{
  "train_examples": 26041,
  "n_mels": 40,
  "vocab_size": 5132,
  "activation": "silu",
  "mlp_ratio": 2,
  "drop_path": 0.05,
  "muon_scale": "original",
  "nesterov": true,
  "steps": 10800,
  "epochs": 106.2,
  "weight_decay": 0.007
}
Rows from block 6, named by matrix and row number. Rows with one number belong to one neuron. Each number is 128 + 24 x the weight over the matrix's rms, rounded and kept within 0 to 255. All counts start at 0. Numbers have three digits each.
# fc1: MLP up (model.blocks.6.mlp.fc1.weight, 384x192), inputs 96-191
# fc2: MLP down (model.blocks.6.mlp.fc2.weight, 192x384, transposed), outputs 96-191
fc1.178:143117106079122118126132130137091090094174186134164129136119112142129123159140097122126138093139131124164106119143152153143142113113118146122103124134161094105109135144093129109143131128153147136171091150114145115122136101128152129163131114152107102148105136104144139078139120068140143148
fc2.178:108114120158116120142129152103109141123112135111111174129117118156133145144086087112100132135118125157127102168135132092108117152116149188142153106127143108109156158109163146146157098138148090082119113117132161140125145118122117118157122126131166131159149176107087148133131095125168080141
fc1.179:128099122106102092097072101094118117095101102112137115132134100118120131111098108109127164136118155133124139166138111178095144117098104151126141160124130147119064130159147128104131112122153112085118086092105124138164161131177121094135152118105135161094124128127149132111110136136133185133
fc2.179:116096072117138145121080125135121100164145130081094119124146216122130089142111199146099090128093123140135122109106100176087133076144140146121092166191106140170109130118095151135140136141117124160106124128126148123092110102175102168135175107128061120112121118105145110164122127155171126096
fc1.180:139140108153130132114115101120113134128140134034179118110166129149079125157121101140092100120118116079111129152132144119092162140122152174142103120115136155137137164151125113136107093074140155121132128118122130129126142148094115113087096124143143112108151122134123128131068121145178133165
fc2.180:038162130152150130115131131117121116155119147129178150127091157146153152127167146099123158121168135144133120132138138123148124078146141135096094127119099133126170109108067129174130095089134104150127177106112105131142147142135155149134096117141106125109099113096142163125145160149121148130
fc1.181:170125167091108147118127111138122115205125092120135107108122131098129111127123114127143120148149136137157139158158141163133126127189119120152121126101130112125171109131129142119086124117083130128117114112130137087144173144135105104133125104102138121115175144144127160138132117170145122133
fc2.181:136157100131099137144138093149111142098047107122132109162155130122154156135155138122071135107150163127138134112135095111156112110088114137094148157166109143105113137148109110147137139152114162126094199126157122175117099139116152155093140154148106120159161163095113166134094158128093145118
fc1.182:135141133164156141203135182132153144172155179081126101132142091150075114165132145139150117155149118141119113106171086155127129131179094136129106141144103112167129108129129103119176122143125148142173151091137151140107107124111120118118094168133137089102171076125112149151089115095137102147
fc2.182:126123132111129143113163104147156142129104137140097151128161129123144121135130178123123096134078115130188128151167154123145097155122141142145124108151099128129121098129105111120160110107110119126100106145121096153150146124145118175134151106110171147158143109120128144102143132167092101120
fc1.183:124129108133112109167088133129084111109118096151105118103154142147134121111141078116126153142158115133130155114130132129095140125140149119147110143112164107086114109119142131134098101099119142127157087133133100147119115141121145124144130108141129108100124105156120132165104147061131143128
fc2.183:131143142135137145124138123147136104070155139145133142134090135106170123158136164150093119121076125171128141130092138116141124113126103160080170145145124145111153134155082097117144115157168142143117137128129105122139179083140125124075145122148128143101128174062125155114178115114135141110
fc1.184:114136117112137123143111120111122118134088115124112101114195180127119125114143109107157170125152112116158143136150085162124101139137138164121139061127137139104109155113133122141100113125162158147170183115126076163147132117162114133137134129141066122144126095122148146091099128126133135088
fc2.184:128192141161122127139140139102170165109096170146106145105218122181092137154120081119134115125108112071144127130136175094063140099132119092127118104118164148105089123136164073136193111119109142161132091077167156114115157108117125139133134121113097135107126117139106165125085154147130108088
fc1.185:117119111126095111120113148116141100157125125155154172125122135117156140108141144128122147129156128106137106095128144139138099109095190133121125075127125105160123135080155124177116119108134097105070112124062125136096127117117131133158129144120130102149132156105148137147113126100117147130
fc2.185:148124133167152083117107070120155127133113117118162142089104093131121166165108085143117110115150148155096133137121161142141096109141139093137119136076130162087080124117137128057115127167098129131121121145138135122094119134112166134094115125153135125158096149163139122165138132132171066154
fc1.186:107101133079100088108125139111097117139103156140147110131103127087114108108142138120129166108172137127175138169104080141117126107111112093157171110123119109126132119134152131141111121128161127097118124148108135153160165124130114101165133122144084123157134100106140130139137134114125157125
fc2.186:160135115118140116125139145114092167126109091081136115122144145154124139106164122128099138118116130145133096134166167112119167124146122107079160181131131135119134141108087173110150154150101095138153133148109157137110094108137109115141115124121136118121118092130130131196127158136129124122
fc1.187:130101127172140139144101143118140167155133156111107115115085094119153125149127148168095144155170119125127136139121142149085133072107170128171122135130131150121085085087154125133124194133127100115110098060130122149142091097113088163155114143116105105128155148153136134167094142096142113112
fc2.187:155169138129129114144138112121137119138135114139116124117130139116121115108136132133137130144090146121146105133122139139163127142128121125142129127119078134130138150136121127125159134141182146106114172129140135094107114168112109141140120187090119124108149126113112121116124158134126115134
fc1.188:176119131103144092096131138089135135101114115129166116078101095101109196142143112196115125127138131113128076108095082165111095119144125125111135118126175060092117119086103126135115133117111116142119133101125134132152148103135117148151134130129126120137120084114156128098108157178105137106
fc2.188:097150107130129102157162104148116114171108114138134136118128146085156134115126108141126132140095144117153130141165146120118093131154150115128114107121119131174154087096162177097155171151135138142138179110115109104129084125084147125133130136132139129117119117133106079155163149176108076126
fc1.189:137126140119186097129101135098113114163159131143165141115105092138104117119136148130139110149151118136132121086107127151131103093129125131119196142109123093095142131129145117126146130107143111150095110174128106138091128079138112157096103117135178156131150094117073140141145123159121161157
fc2.189:154131126093138107159156143137121138171191141183159140109183182135089150178117098115120152154117125107106091123164121107140146148128126135131145134102103136091142086087113110148114109158138127124109104139139157107113139099150141163062111144132055111134111100155182137141112184131110123132
fc1.190:148136102162151066120109131162129140122125136146105129116097149125172112123133104131139102084079076195168119123130173142169141159099150116105127124076174109101113112159147122134120145130128152121105122092144148140127101143142115174133139143109132113109103105123106166106134115147109121117
fc2.190:127141157119107150135127135116177126097108144126177103110140120113104182122133164140162107199151181111099108158133123120097119079100108139131134172129107137156162129141114137136136106140111119117146123164109130131112143108101110091103124128145140133151136131169148138128088145127109133110
fc1.191:116148155127133102076154069148094125147138111122152098085102107088119150103117104122104111127148093134127124138148136146110136154125150124106084146126128107154079119128119100162114130136190149147158153083121099122128108156119125169138117159169166133136130118118133123118124090135193121131
fc2.191:126098147143139093120124189123134121137133145136118164162118118141125130142154149139115160090161163160147109095111156161112167179155126139119107119156150159131147105125141135153127125149134096104088108125152180107130114103116128079108116089148120145149128161129085121134108120100105091157
fc1.192:077116132105092144152127137123134137130116155146124136119125129172103101072097132126098106117115121144093154104124121114135124140140162125185130134115151144139163101146132098085100155068092123149134186120128117189156132157094120118148143144148113112131072093139154133111100115168145086148
fc2.192:124125076119142099123060106125076162108078105118150117113115128079155103122145133114104152077179147134145126142135135120152160122158102077101134118150161147118130144121153167159099145117119144109140129135164103101132106145112167098166127138126140105084107093113111154194117096153168136132
fc1.193:107147106134103169156136102167136092120112191109154158141139094147126126138137117131091178166073132106123137135102126152161160135072114086105137134116105143107123147186113098145114155178096126138161131143074090138101139149109112094123157143119111084119158149133141177120129141133103116133
fc2.193:114164140109120129134165127122147108094119167115109169076153112154123136129156127150138122086107130105117155122148137092128119161091151124162068106108146171133104105168124137130143151117145059130136177145157108137145082178127161140214149131096154129115064088091140105136112192143139130130
fc1.194:139147140153124158150151158139102130115107178127142116153103117103191103093140126120171129091126139088147125117130125161142080143147104126126148124118091121160160129132114092138160133137127104158154129148127137153156121142134113138126116142129100139125123154159142160089137123159097125100
fc2.194:109127114092186145144134152146131129123106107116144144135137127115127110126124128129154128120123120121117144164136148125140163129146121121154123083128123138116133134139100079146128113134102117124138132143155131101153174177118128137172093134121159113089102119119140106125121132135124164163
fc1.195:095134087142081129143113088132102119149098081134115149138131113131141132121135145124116168076176170140121127128113159167089148126133082128092153135109077138154133106176147100142144136100117113131098165127096124157102149125140091146156142092169099111167116141160095131126115104153106083131
fc2.195:136163130128127143136155121138140111144139108126106151107133089159165152120130111136141112114104106134123186134140084103116136149099139122148127150135107156101096131111139169106139146142124143132150129084159142095108124153104168178111150124116143066127081125136152078185139132118158092168
fc1.196:126148102125137144133135144116147150165074109174142144157125152119143136094149102119130133116149164147105169109132127165160147059120137178148129151171109167115138146163076142095110146118134108135183111174092096117125143120090141137089095108099140152146141176112148150127137105148091206085
fc2.196:098162153104139171139139188068092140139175117133116145089147084096123070075110140107051150132103163133136160167127158074094141177137144164150091119114157145138157097149154148125174122125163072135135120113154111162141145113069128121142152106095165098087150184137124113124150106169128113111
fc1.197:154095140155134111150119058127122107109140087123132113124120145150105102139069122116135185117135126153120112111150173155108122106144124190111132101109139121139103123078154109177123112156176143121125133192115125154110150154132163126149094101096133132156177110160169138152118128072101146131
fc2.197:149146180150114145132146131150138125128071182135129085156090113141101152153132129140148070139131104098129113108150120128131132136167172105151137164149091103155150148124144125120104083134092121122147133106134152137119125122116121130099150117120135130086134111099102107158116185150116130157
fc1.198:111120189114099102178154151157102123141094140158129139141120144101127129102123121129108132136136160136130149140146107137146152142149118132122108151126153125125147104120079135129133144094137168061136168144145107123179116137156138115111111095149146144126156117104206150084141178090125153098
fc2.198:149177086121127154135151102122126164077172150165112115093139126164139120107086110130149097154093124085129153156135143148124160140111155104105145095156125131154127093139100131097122179169167165129117099158147171055109151158136142139138111138125120112135162118152121109181132118133133105128
fc1.199:095135114100135156115131117114133168091135110140153129110109094103148106130127107084119146086146141095125114135132162154170119126139138133108145123116152094110090125144132103085137132127137120151152134100125174163072087114119117090105129104173144143117121151139104100151133115092105124140
fc2.199:158092137098140108095148106124118123133099158131100159120116115141118145128153127167135109139124106098125147094150094097089140130160113163162130146131105131100144127118127131166100110116118148106127109145142156072157163144138119154143100109088132124107104115131139122111122126184100139126
fc1.200:138142196093141115153135139127173152152115123139129182145080126173084175093134130113116113116091104088130092160115106121141129128189141155138132131119154059155115128133128117177138119146107120101122125133160127136137074172122158133129154104124110156125105150155163174090144098118128118141
fc2.200:122074092119126139152130133153094092134113137111129135091131096131148087131122134138139154169107119151136120117099114123090141136111097110117162134136103134097165138128126118122090177100079182134143125125145157143138151069138142149096145116153093126106126126112102130097136161096128116125
fc1.201:148102095118170146112133130135143177143093110138177142113119110152113114164048117148126174149142158159142156152133074158105113103136135124117144133109107078089134124166137112144086093120097143107128127110145150146123086115093105120125154115096113160138125146135140104136167114084077121101
fc2.201:162117155165127087114138140138080143124144146094126089076083126140119115066122143124175160152134142125154141125126107135097113122117132096101112151122094141092111101191121125081161119163103130104151099146132150131121136138130158113155092111103104150117119114119126171197100112153138142147
fc1.202:196086113103132147119109117128095150131121113096129125129139137143075134183095133080150168127133156179109129127151116147107102140131108094108126174123130102099100149138141109118096119113147151156107123116131151109120155122153126099096150128121107091172111195113142130126196095141150138076
fc2.202:149128137146161106158145120113151114138103151141158117113137151153177190137106124124123116109069144146154126151143103106108156143121146114164091126177089118160164109160165151136150119163116140150151129100139116136118137139131125150142125162103116114138102103127100130177111168116120143164
fc1.203:086176160125098105136115106130093136154118124113143103110133099057107139181168133122149137118156115118103125106123124110127129137120099118129125119121120120162084161148147142131165162116071103123113160122151128156132128143167157141108120081149179140111141113146116136136139102087129158130
fc2.203:166127122140141118112124092140131154149120161113118130133180144146126115146121121121104141129128094165124090155139180101125102143103238092115130091124102136105147138104130160126129123110128111112133111128104154129068136140134113153150128179106113132120120128118141135120113122134121118157
fc1.204:145075115135143096153126082106151119128119121132110118154147128160158109099094147148156138141082120137164123177157111148082147097129117190145084134153155099114149100134149117108132092115145127108139126142157139135129126117109089164105146080110099131102152140130127124092126149086118120118
fc2.204:125127143136134110113128144072116131083119147107101133124099134148131130112140134136106109116127180170093084107143175079109130149126150089129131147134134156116138116104153135135084117210121195133145093109151111101094143141110154129095160152099122123112104135118135133128109176130083105158
fc1.205:130120180141100125146116092126118077144139111112113156122080105119101141140120108124149159126151166127117098100080146102126115105165137130111110145123144134093107172139075093175111134106120160090145102146116110127139106120141147107156091124124119140115140088180162090102118178109138144121
fc2.205:147137108170123127111121128147112117138115120147118088120145128136116104110136150133107102152102123131117086161155135151146165137119135141188128076154094120114150112107140147091139096135145115111091137125137149111084155134100123121101105121154116098157169085149101148137153124130110151131
fc1.206:147165148127141127135119118160133144155097111128128110119071117145103130104138095180097138134128058128078123150101111089134102141089127105114154107126130117106173140080137136158117113136113145145174178123156138116170141144133122159164148128146109125116102144148110152132120095103131161154
fc2.206:185128052096145149115130139157129144107111082161163140149133169145111081109163109144119147122101115127055146152129087127189179147106090119136145114098106096128130129100138137140132109175121159136121126097169101113113162162108164135114120162149149136114122115085119120126120139107129110160
fc1.207:117139117134151160130182149121162124127107124121116140153075135175115139108110088102102126138085142132134121095147105102121085099112097141127142124136164119100116104121090169102128092130160132134153141089137096095159092205116174103141156163160132162122121107125077116175111135130146169121
fc2.207:151118138118140120105090119105122122125151125143150100107110141089147127115124113124157153081147130132092159113120166138129157167135123123135124128116126109129122126129112122108142138142128129154119103112152126136170150111153140114108144101107119143128152123144157099127130127115124118150
fc1.208:142107143070146093116087173115062100127115050161204153162153126133132110162080179111045072136098177138130095087161177134174178122157125139110144088145076213163134106098110157149153078151165148121150117106112136215102113166119168149163194113091138157111120138166104153166064115138093139141
fc2.208:156141133114078150096124117137109147107130172120093141153053102092168126127111144084138134109112133132041165139157121123132101109134131138126073105148113179107122185158103110141170104143125108108131122150173085145113144129175081107173158141129172110169135141086152115160113183168048163154
fc1.209:114147106164122100114126157126122109133112111156133055127096126120061131102146125142141125141156120092143123106141127141107152100121108128143101080157105114133122129104090111146130128116129113129122128105160155145143161162123118083090167104125146127110096100148118097125113117172171142124
fc2.209:130163132132121120172146070141095079104122151130132118130064152144107166152149097168105130125105125143120171106110115124132151114091101119109127138116146111140140131106137116165192134148129091156123196120151103195124128074117130127130105114127156089046085099104128150094115103129152126099
fc1.210:161156102123121126146110135118169165134161090109096133147136120141122114100133164100131117122141129109115127123115137134104147116170150124108111137132166139122143175139146153176122131087133109093156143101150093091116151121106128075086157069133137133149120155135160127162124126122122163107
fc2.210:088139136188095128166125145122166103138112130113155107128155143117114135121124140107129105115109097143137152158159175147149147111150161115167083107061142147128150140142086123089171106134114118142166090090101130111108162147146143179117102166081118093141126120173141171142108100181138156134
fc1.211:136154154159117100109144124141093131114120105127120153145111132132119127167168125156175111125108110138112139107122165110131133091138111108093165118155101095130116134110143109060149138145139165095088114157142134129110148124116124153084134132143112145148109113139155103149154150152128121159
fc2.211:088149135104117120150138138104136118130140120114205093171135127129169105147064151107110142152099135157102086120119098111125116151109090115142078148114097118122107154142171165123120128134121161131154138111124119152119122162139133170100160137138139112088109126151070159122114107151129133126
fc1.212:146097118098117143114097129127123119148140180142122127125164187120103179151133111137110134131152139103139131093143108135082118098135157147104159125114132108118086148122138134106154123151150109125092120132162129105104164103120164106129129137141134127123135095152157134177125102080100115140
fc2.212:116112172139115129134162126129096149116128108117125122177129130121130099120121120111137111103145129130118131162096137128136166152140119069133111153145125141117128112141100141140132124122150127148154132118119098159134123144118102066151117153103104147138116143107094131140092148125174146145
fc1.213:144130182099105082119125117138136151150122137115058144084108116140152156122150143146132106111115096083130105134143131143130154117119141129146121144112119163114145157126153175161121130115090114099125128160119134148131097113097125114183103114133094143127142112136123142111128138158083118101
fc2.213:118100098124134131143163111150101120140139129096158096120150103106131158106106178095135098141132171148111078134087094120149071086154116112143138156151195084146115117109108128156140136124124161185105118131116142169155103150149131108123126160093150156135097204157120098121079144142151135106
fc1.214:095125103147138162150151159123097116114118161155144158195136172140103146116107115157135125142130176122120153139156070102105123107163124100108123123098112150124128091128149100119131136118149107119123167122105145142129091144149154143152117193113139109131113110135084096143063126139131148100
fc2.214:150165144086117124088106104100141111132167112140130094106137129164102087170154169134076160153144110136141104142133130153142112103115112134139123134101145068092139126124121153118099120142133084158162106109127090146140126145112123120124114092114121123140144139067162086102157140129141148114
fc1.215:114134098123122101083114154127116156108148101107134097131123160084132151140146166140129137071121135139081085105116118112111100111129141144112118135153147142168141118091155094084135134156147118118110155100123156172136141120139161087142126168130105185131125109123187118136116120128124096099
fc2.215:188125114109141125083203120084121104133154120101169160124172146137123098112064110140127164145116096121169103086136120148129094118108106137133084118152144116064164093160114145075070156049119170119107131146124132074135095162096121141160091146133171086125133101112132160116107144093152136092
fc1.216:153132115126134113113132142135078173160140119169125136139110108127130141138135120163154139111163137166110139121147142123118123111133131113145161114107159117116104114134127168134133143111137148143115141099064173161140142115129172149135120123105130136151128166072154108142135092107100133122
fc2.216:093119138117119131115144147143128146115141138106120139114145124167147160127135122134138135148091149111064147143162140136134076146125152128107133177099127140106119156099104106135124101130142095126183121152140104095107127103091106137129130146125127130122137075149118165118137139095148121139
fc1.217:141125155127179127141124100130112120167131176061120140146177139148137110114125121121133114084109163142168112110145125138130116162121105139110141151146094144167133104110133079114119122113129129136099106094143145127127100123148123140121096171128147152126157159122129145131146107142122126149
fc2.217:129085085135090133129105123133123126120117132129140138147086146140147133113138102101147126111112128155113125145134177139115126136123108116155137123086120127109098158133105145128134126162126123143172167132109137108113110127095132135097158113165119089111096130101132145181125115123150145126
fc1.218:099097176127126090132099114190096093101109111119116150143117117120132160123164132137104107153132142105152101135152124144116112101109134146114134109130146131134136164137098109157098142171151176135150128095094131143143084123163112087119107137143120083133153096140187112086116161139144143151
fc2.218:133116103159144138081086120143167123136083140115100140143118111167154102088123122155111106127124151111126158146095133126108145149139151135141123102125110126142116133152110129144117078127130101104136131171133132138122071116125146129094153111131083124156099120160104128114119118100103148114
fc1.219:100165128125146098134151129095094148154150111110150099135128121115141136142124146122161100123138136095146147125134094167138114109122127115136139140166142134095044059130097122116108095125092078103145104129153128139079119123143103143165136163108165087182174165159066132107127125091130125096
fc2.219:120133097117141149137184136138123125122151159098167131114141156156130136109137173167093082138093152135166109098126168095134125144147118111127156134125102120115137137108149136115143116174120087161148102132118175094099133128143111102120074143110095116108096105126110121136117142103126151153
fc1.220:129067086103147126151137113087105174151137144122073124138128114122116128173105163125139122183154092145116133139135059129092166131108112111146101143128119109148127146127102128154111117121149061108099098143126096156128128113147095119126120076146123140082134169096160111114137122137128083134
fc2.220:169151122160139126111139112064140153133146151152118150147184129151108150139143149094153090113138101145111149078159107126175105143116129157138122120145128086115150154120162139124118133150091166145121128133146119171095117098131156142111110139116111123126169131105141131171058142170143117130
fc1.221:184100095119112191126107165082116139152124167147111071137139127106117109103117131130098149125142121104131141114113142147135122136138125176129146117130140101144140158123109175148114132072150124120110104170109142137137171110143122116150089165143086093150147132123102159103152097177144143106
fc2.221:146105122104167061091143120160160136052087103101111152135126080131170128150081150116126143145133133139117140124128110110122074095110190112123164158099132147163141113095145146135146147131120123106118111124115100128103127154120134105119147108113143156144166123145148105164118149079141126179
fc1.222:117143122087166095115208112161117113148112111149129141145126158096130145115148167146125136137150111122109183121113136157080107123119098146142125110143138091136092175120126106120175135178080105161107105154149129088097113115093108127152121137138142145088171135163162147132148130134117136094
fc2.222:141100121151113139140117113143171147142100184150123140129128126133101095141156175089106145147094162148121131116129108158110121155145133148158098154156153117129111129154107121099115114157115154135100096147109097150119136157094133121145107128105175142117102152176150105172083190071133154092
fc1.223:149099076148134128127182111106147135131172123108123118124152119141147128130131125118153156133147087086090126124137092100157139105154173138122105178123105163138155128134125130106144105123145093086157139175142128140120104086099149155158113088187133100158118053133115143083101127115165141143
fc2.223:100144156081110143160132139144118136151111119136107099106111141138159142134106116133124115142106163181137119097149146131141115150158119114120116125091154113128135118104120157147126149134110147135097102094118140133149131150189094112118123156128138144134107184129144109157166140150123127154
fc1.224:125076089116111131143147108101157083133134113138158100140097149063088114123175136125114157140137143165112117133122138115127126125085108121117185143131129124104150143116145141140095121158154144117096172119117146114108116120129125145145113103091113114133150137124118136116139129121143158100
fc2.224:144149104162140134143100154149150116075125151124149153170125134154140136133096127151135083125145100126128104115150146147136193115146113081131156112115152126099135094112156135112131078139119104153126134125137158116179119128139157184141104121129103089117099105067111128152114138127129094153
fc1.225:107137179135138173121128125152128139106120125127090121128135086089109145119142130104145157167162169100101132086121121136174146136134113133190115090134127137125143119098141087151114118096130142118174127114164155160121155177120147086118145146135165122137141107158103111101105056098119102128
fc2.225:160105140167081123069117112114136091171119126119123135147120160125118110128117148174086116075106124115114147143127119126095126129106124146130142128121116084126138176135149127131105094100129136150105139156088136120119108112153089139120157119134101116085139106104159135117152143132142149098
fc1.226:124092102146146103122132095167100145130108148114082130075152105121102137132114120157153177150094134142118117098106141136116121141124105147112132115148114135129153118121152103109109119179154151168126119134125107162080120169150147118170114131117151156128131097134089104108163128179095118105
fc2.226:168141158128139112109106106129136154160141140133118150116141154103182087128112108145107142139067146170160105131142171104126109119183144135155085171111134123144123141077116132095167147163156086102143082082177105109108136113131153110103135115145127141120100101118137133087107099094127121103
fc1.227:165125102097095102124096154157137152114155144153116084123139096098094119134138128117118142102092097157117119106112123136133119134104128109087103140088168115137164148164095119114127126139153166173162115119129123149158177104149150138143113140077131159091143087167142114134117103123098133137
fc2.227:149090127122146140180128107144144085141118153140109140102123124148120113146105106122083116142135176137132143136139147151124151151179094191103125191108156103126149114115097088137124119100133161081123101104108100121159094086130163103134094163131091142119130141132133155100140132105107088119
fc1.228:111061132126092124178141105154151136119128130128136116125127180110082099113120108155109127105137105140137157181114128133139121107165149117116151116133141132142122111159070148155083137144163133093130107116087131092143150155121082148133108135116158098118115153135139118118097125127109136124
fc2.228:097105138131125128094139155177139138120156169144153127128060095156117131107118122095124121153099151107163137103125166163122157116138152168120133149168141153141134133148111176093151097140120158163105133133142169131119133114102116085112128120112128132134120103095134126114084117091122128155
fc1.229:134172150101140145096147093101139118135128120138119127154169097136083130121130139115129137155128132135147081141101129142135097156128132105111084109174173108109128116114116153103090102120141162122109168138134079093094099154171118115147174142136098134092136152127148139130152140155103131143
fc2.229:123082119172151086125154115161153121135124134148109092131095106133122142151121117114128109115111107114164173138133128122121110120149118134123164126084083123177132130154131117128157110127185122142125082143124168119123157123104089108101116108098132151135095095138095093132116146126125119130
fc1.230:130139161135131131170087133123171131150107119108140109153120089106138101105096170143129114120144135142148130103122129123136140140118089126154118136149151097110096153097081159095104106134125114102143108141166078152111117145136108089116156170155176149089119130127154127153103097110166099107
fc2.230:158123155147140100168162164154100097089120197157143124153124154143133182158125151157105105120130147145134134082128158136130133103086103117174131139091132150122102138144099151107122109134115133108161147120188112097115102090124141122148137120126109119119105140120115108133139105131140146144
fc1.231:140132158147132096138089084140109108105129124108127133148131129128077139127113136135139131142116132146091118119119099110134183110143103152137119064147138123118139151120147108167157166081160127108130121140111143103174106121102123137110124062146133136171143160099147087112166132155187111086
fc2.231:093136159129167145116102122193129130126107104120125117104090085129126113144101151109116131127156141130136134110111127105124139155123135141146118112165115087151134128090153166107139122119131131137103165142139108117117108096107124139159150120149129132150100117140130142108150155111135163138
fc1.232:122101145114121134134131121154137139153152145147093114150138125112115147103148143121093119131138123124097129133072138090131150144149145121071121145117143101188109153106136156127114117089152118102101144150151131115091132120126132114147127104145153158136118144152150119116143125140120106159
fc2.232:118151132155153107107116109109132124101136129124115145149093158134119154138134138128133118123073116138150152125189151149099142134101073117140148129131151126112165137130108109143106141146118153144157114125136141110132151163172138126119144140102132131184134117134147127081182138132112122103
fc1.233:128068088094142083103136105102093140168128179107143127089117108120158131130126103138147130155153135146153124102149151152107103148130109172109139127103149130093157109135090111090142142150143145139124136120159139127114170115114130133169106141115135122122130107135157154150124152137116133070
fc2.233:161110115143135149127117125135131106112131126096130121180105139136123157119116146153117106150133140111091127176109108078120173134168182137145131155164121115104137135149146125158114102138154149091141096109136107151082136135114136150136166137139094102138109125127086128131097165080106153127
fc1.234:145122121113120146143143126098134099127124128125155144114106133135137143148103117122127144124138142134127110151112137168104109142101129100135131135093100104103138119116116144144131112107093159153086144128143115103157164168160150126142121101132152117114133124119109105093116098172076088142
fc2.234:118112116144150086101089120146135142081134120131146101137157117085118120094103132143148157170163132107121111161112156121138090098136123133129128106140151145153142152125130137119133150122214134131125122128118131157158136078103083112107128138107139109189154128141156159118160143092121121077
fc1.235:153118117142121126142145145125127117108144132083137112134138142125122131175172169159121131154134144110149142086140087122154179099148120156128140145139109123105087098173143148132134137141126104103104129177121099118145191106114096085132143081129169102162123126153098140114124120129103151166
fc2.235:137170161128118148125096174071104078112068125145164094152127167148148106148147111111139191137196118113178156128107112172146140124093160153106124174116124129129101128132126156089136121125113141105131079131157144114112180090121127118131115130140157117132148189096096161087098203063096139154
fc1.236:139116122125105142148116102110105119163143126133152118082101183116133085115090117133139099092120123112122112167133141164138158137139103090113142163144120134136136140115075128150154170112125157127113093117165109150096100141129130143124097144135101134157148070140118133135160116114129144164
fc2.236:113144141176156126097138131110132071117131166095113120130060122137125106148114135137107109143157096101173101124137125113123142153145090148131148113118127122124101162122141144137137143138129205130138125143121146111139131106128103121124141133139137121140122097117165128157168180110096142129
fc1.237:108086141118143130133155129138128133112173124120166103155161120105150094133089119160146137139136103127119117153143133178097131125147127084166095123125130126140148138140116115110093136116145072086153093153118125156131113143146114150154141163100070119085104126130083076138169142120141119141
fc2.237:169137138130147140089112145150123133122100149090105156135160154168165124153139099122116107119157099099160148116113135118107123132100086156104159092123137152121111135128156117148146141117122154119104126126092131111090157096137121115093101133140122181142147152128120116106102138116153087147
fc1.238:135157110124102108145108120126128129141148156140124185117155141096108133127107110149130112157114110107125119159094100142154104148127084105169105156130124119151141111095154123120126155186116147101141159109127121151102132140119114129149116129119152167103114106117118140147146121114093135121
fc2.238:153115155163162123149130143121155088159138113129166104109117123116152161132153125132149117077096156146161142123167146099122113098138156102103154118130116133105091115138129137135121136094133086098151122166125135106111128103128136106125106117105140135131107113136113113103109131145147119113
fc1.239:125137143124099145120149158114150162101103126141127158177098145106116106121118159152150149169093164127126160113144184135118137121155127209149129112146123099139113129110110091103123128087097189116139104137096104118098150129150095094114133099113130123104111078161136115138121153102168105129
fc2.239:100127184130113115088128128085171117130161121125131119106127129122157146143175141139119091114115148137142144155126098134148109133123162166147130088149127135155106100165118082183126146124131146145161097101120097130145168115142091127126127122121125153114115104141138124081082135093083186156
fc1.240:144135150141073167145102056141101114104142116144103088160152159114152134098129107101156124119107127122127150077152124136148126170164140123127164126174130111098159092125103086162125118114142088099155113117138120137156095091165120142150140161133127115152134172106097138127063137115116118124
fc2.240:139139118133161107159125139141084119146154141123127129119146100130118145161141131156081128146149113148108108161091151117079127111143118128136145110074144135154131157126113141093133124136117146084110132125114103118150142128125144143176138065089113119160121105147137148122136152140130137141
fc1.241:170150102161116138189127139069153164097187137081167114122095177147111113085122136130141110104106110125167126129109113136181118132124118183101154119129131132101133118112155175146128124137109118138119127140110124173128120166163138119141109145141132066107086116116128107140148122132155140100
fc2.241:147138141100190184104095129104109138138087083117081077163155172120158101105101190120115141144154180126131138109159125108105164144097171121147106142145157125147133088124140091128136124109151127095144096114133118133102147118147143143117124074134182197173115126144155092102106129152104104141
fc1.242:138084107119117131172113108114174096166107131118146187110095117130119149163069135111115110108155119137171100137095131112105112137136128174157148138120124143098124099135163110124167144159138152110131096134133105159140149139159112142148155118132110095129162161100109083131129068145118135110
fc2.242:109131179113116097099152145132126100147105155134127108173116162124104119120192097132100130089129118141107166153139138126078126102129095085131136157122113150138161094127153103148137128116125154165125142122140106146076113131135143120132114145117111162117119077139109177182176134128172135116
fc1.243:123097126130107136095188105115106115123109069146139103129140117158110132070142166137210114114133133116112112116147102156175112121131154136141169103165108112089134095110101134136106128166122123118100137133163099161107097137162098092142111146116152127146127147091115130141110170146158109133
fc2.243:140149164134118138143163174158129146121178116114117136170097144106086150139148116120162119100114087167129113148163143124122104105108124118147113129119159172099099112102130127095153125136147147144120107120128133137078146132180082123141114104102123135131103150120103146130118131158130135099
fc1.244:101120174149135126142170113141110106095109123155158169125129107142106144153120158136124143155076138146137105130126094132127135093146104076126130108113107123131131134156119120133122125138124138129181140128130152113140148119105083125131107099139134142106101118140109139118135138181122077116
fc2.244:138130124158093148104158145106141153118135178109093125136107102134109135127122090139153153141139124112147131148142110155132156113128130140109117146139120115097123131132099119104125139112135155143113146157124128164148147141141116112133148129090124106127147121149099136116144081096143121123
fc1.245:148130101115150152084132135100134168129107150081118124117100113151151125135119086098162115118106108127163165099116118145154121128177130129145160121146151118116158086135141154084125117096131101116147147154095142145135125166129128123126124151111106155125143171106176123077096115155132081158
fc2.245:085121129176108072151157157135112118141105129161111153087164117126138124128170122155089149140127139091134125140069114150158174140113191111118102133163144141134088139101145140141169128116126099144123108108153099108103147129154092136114125082137103118144126110162112127151105074161118125143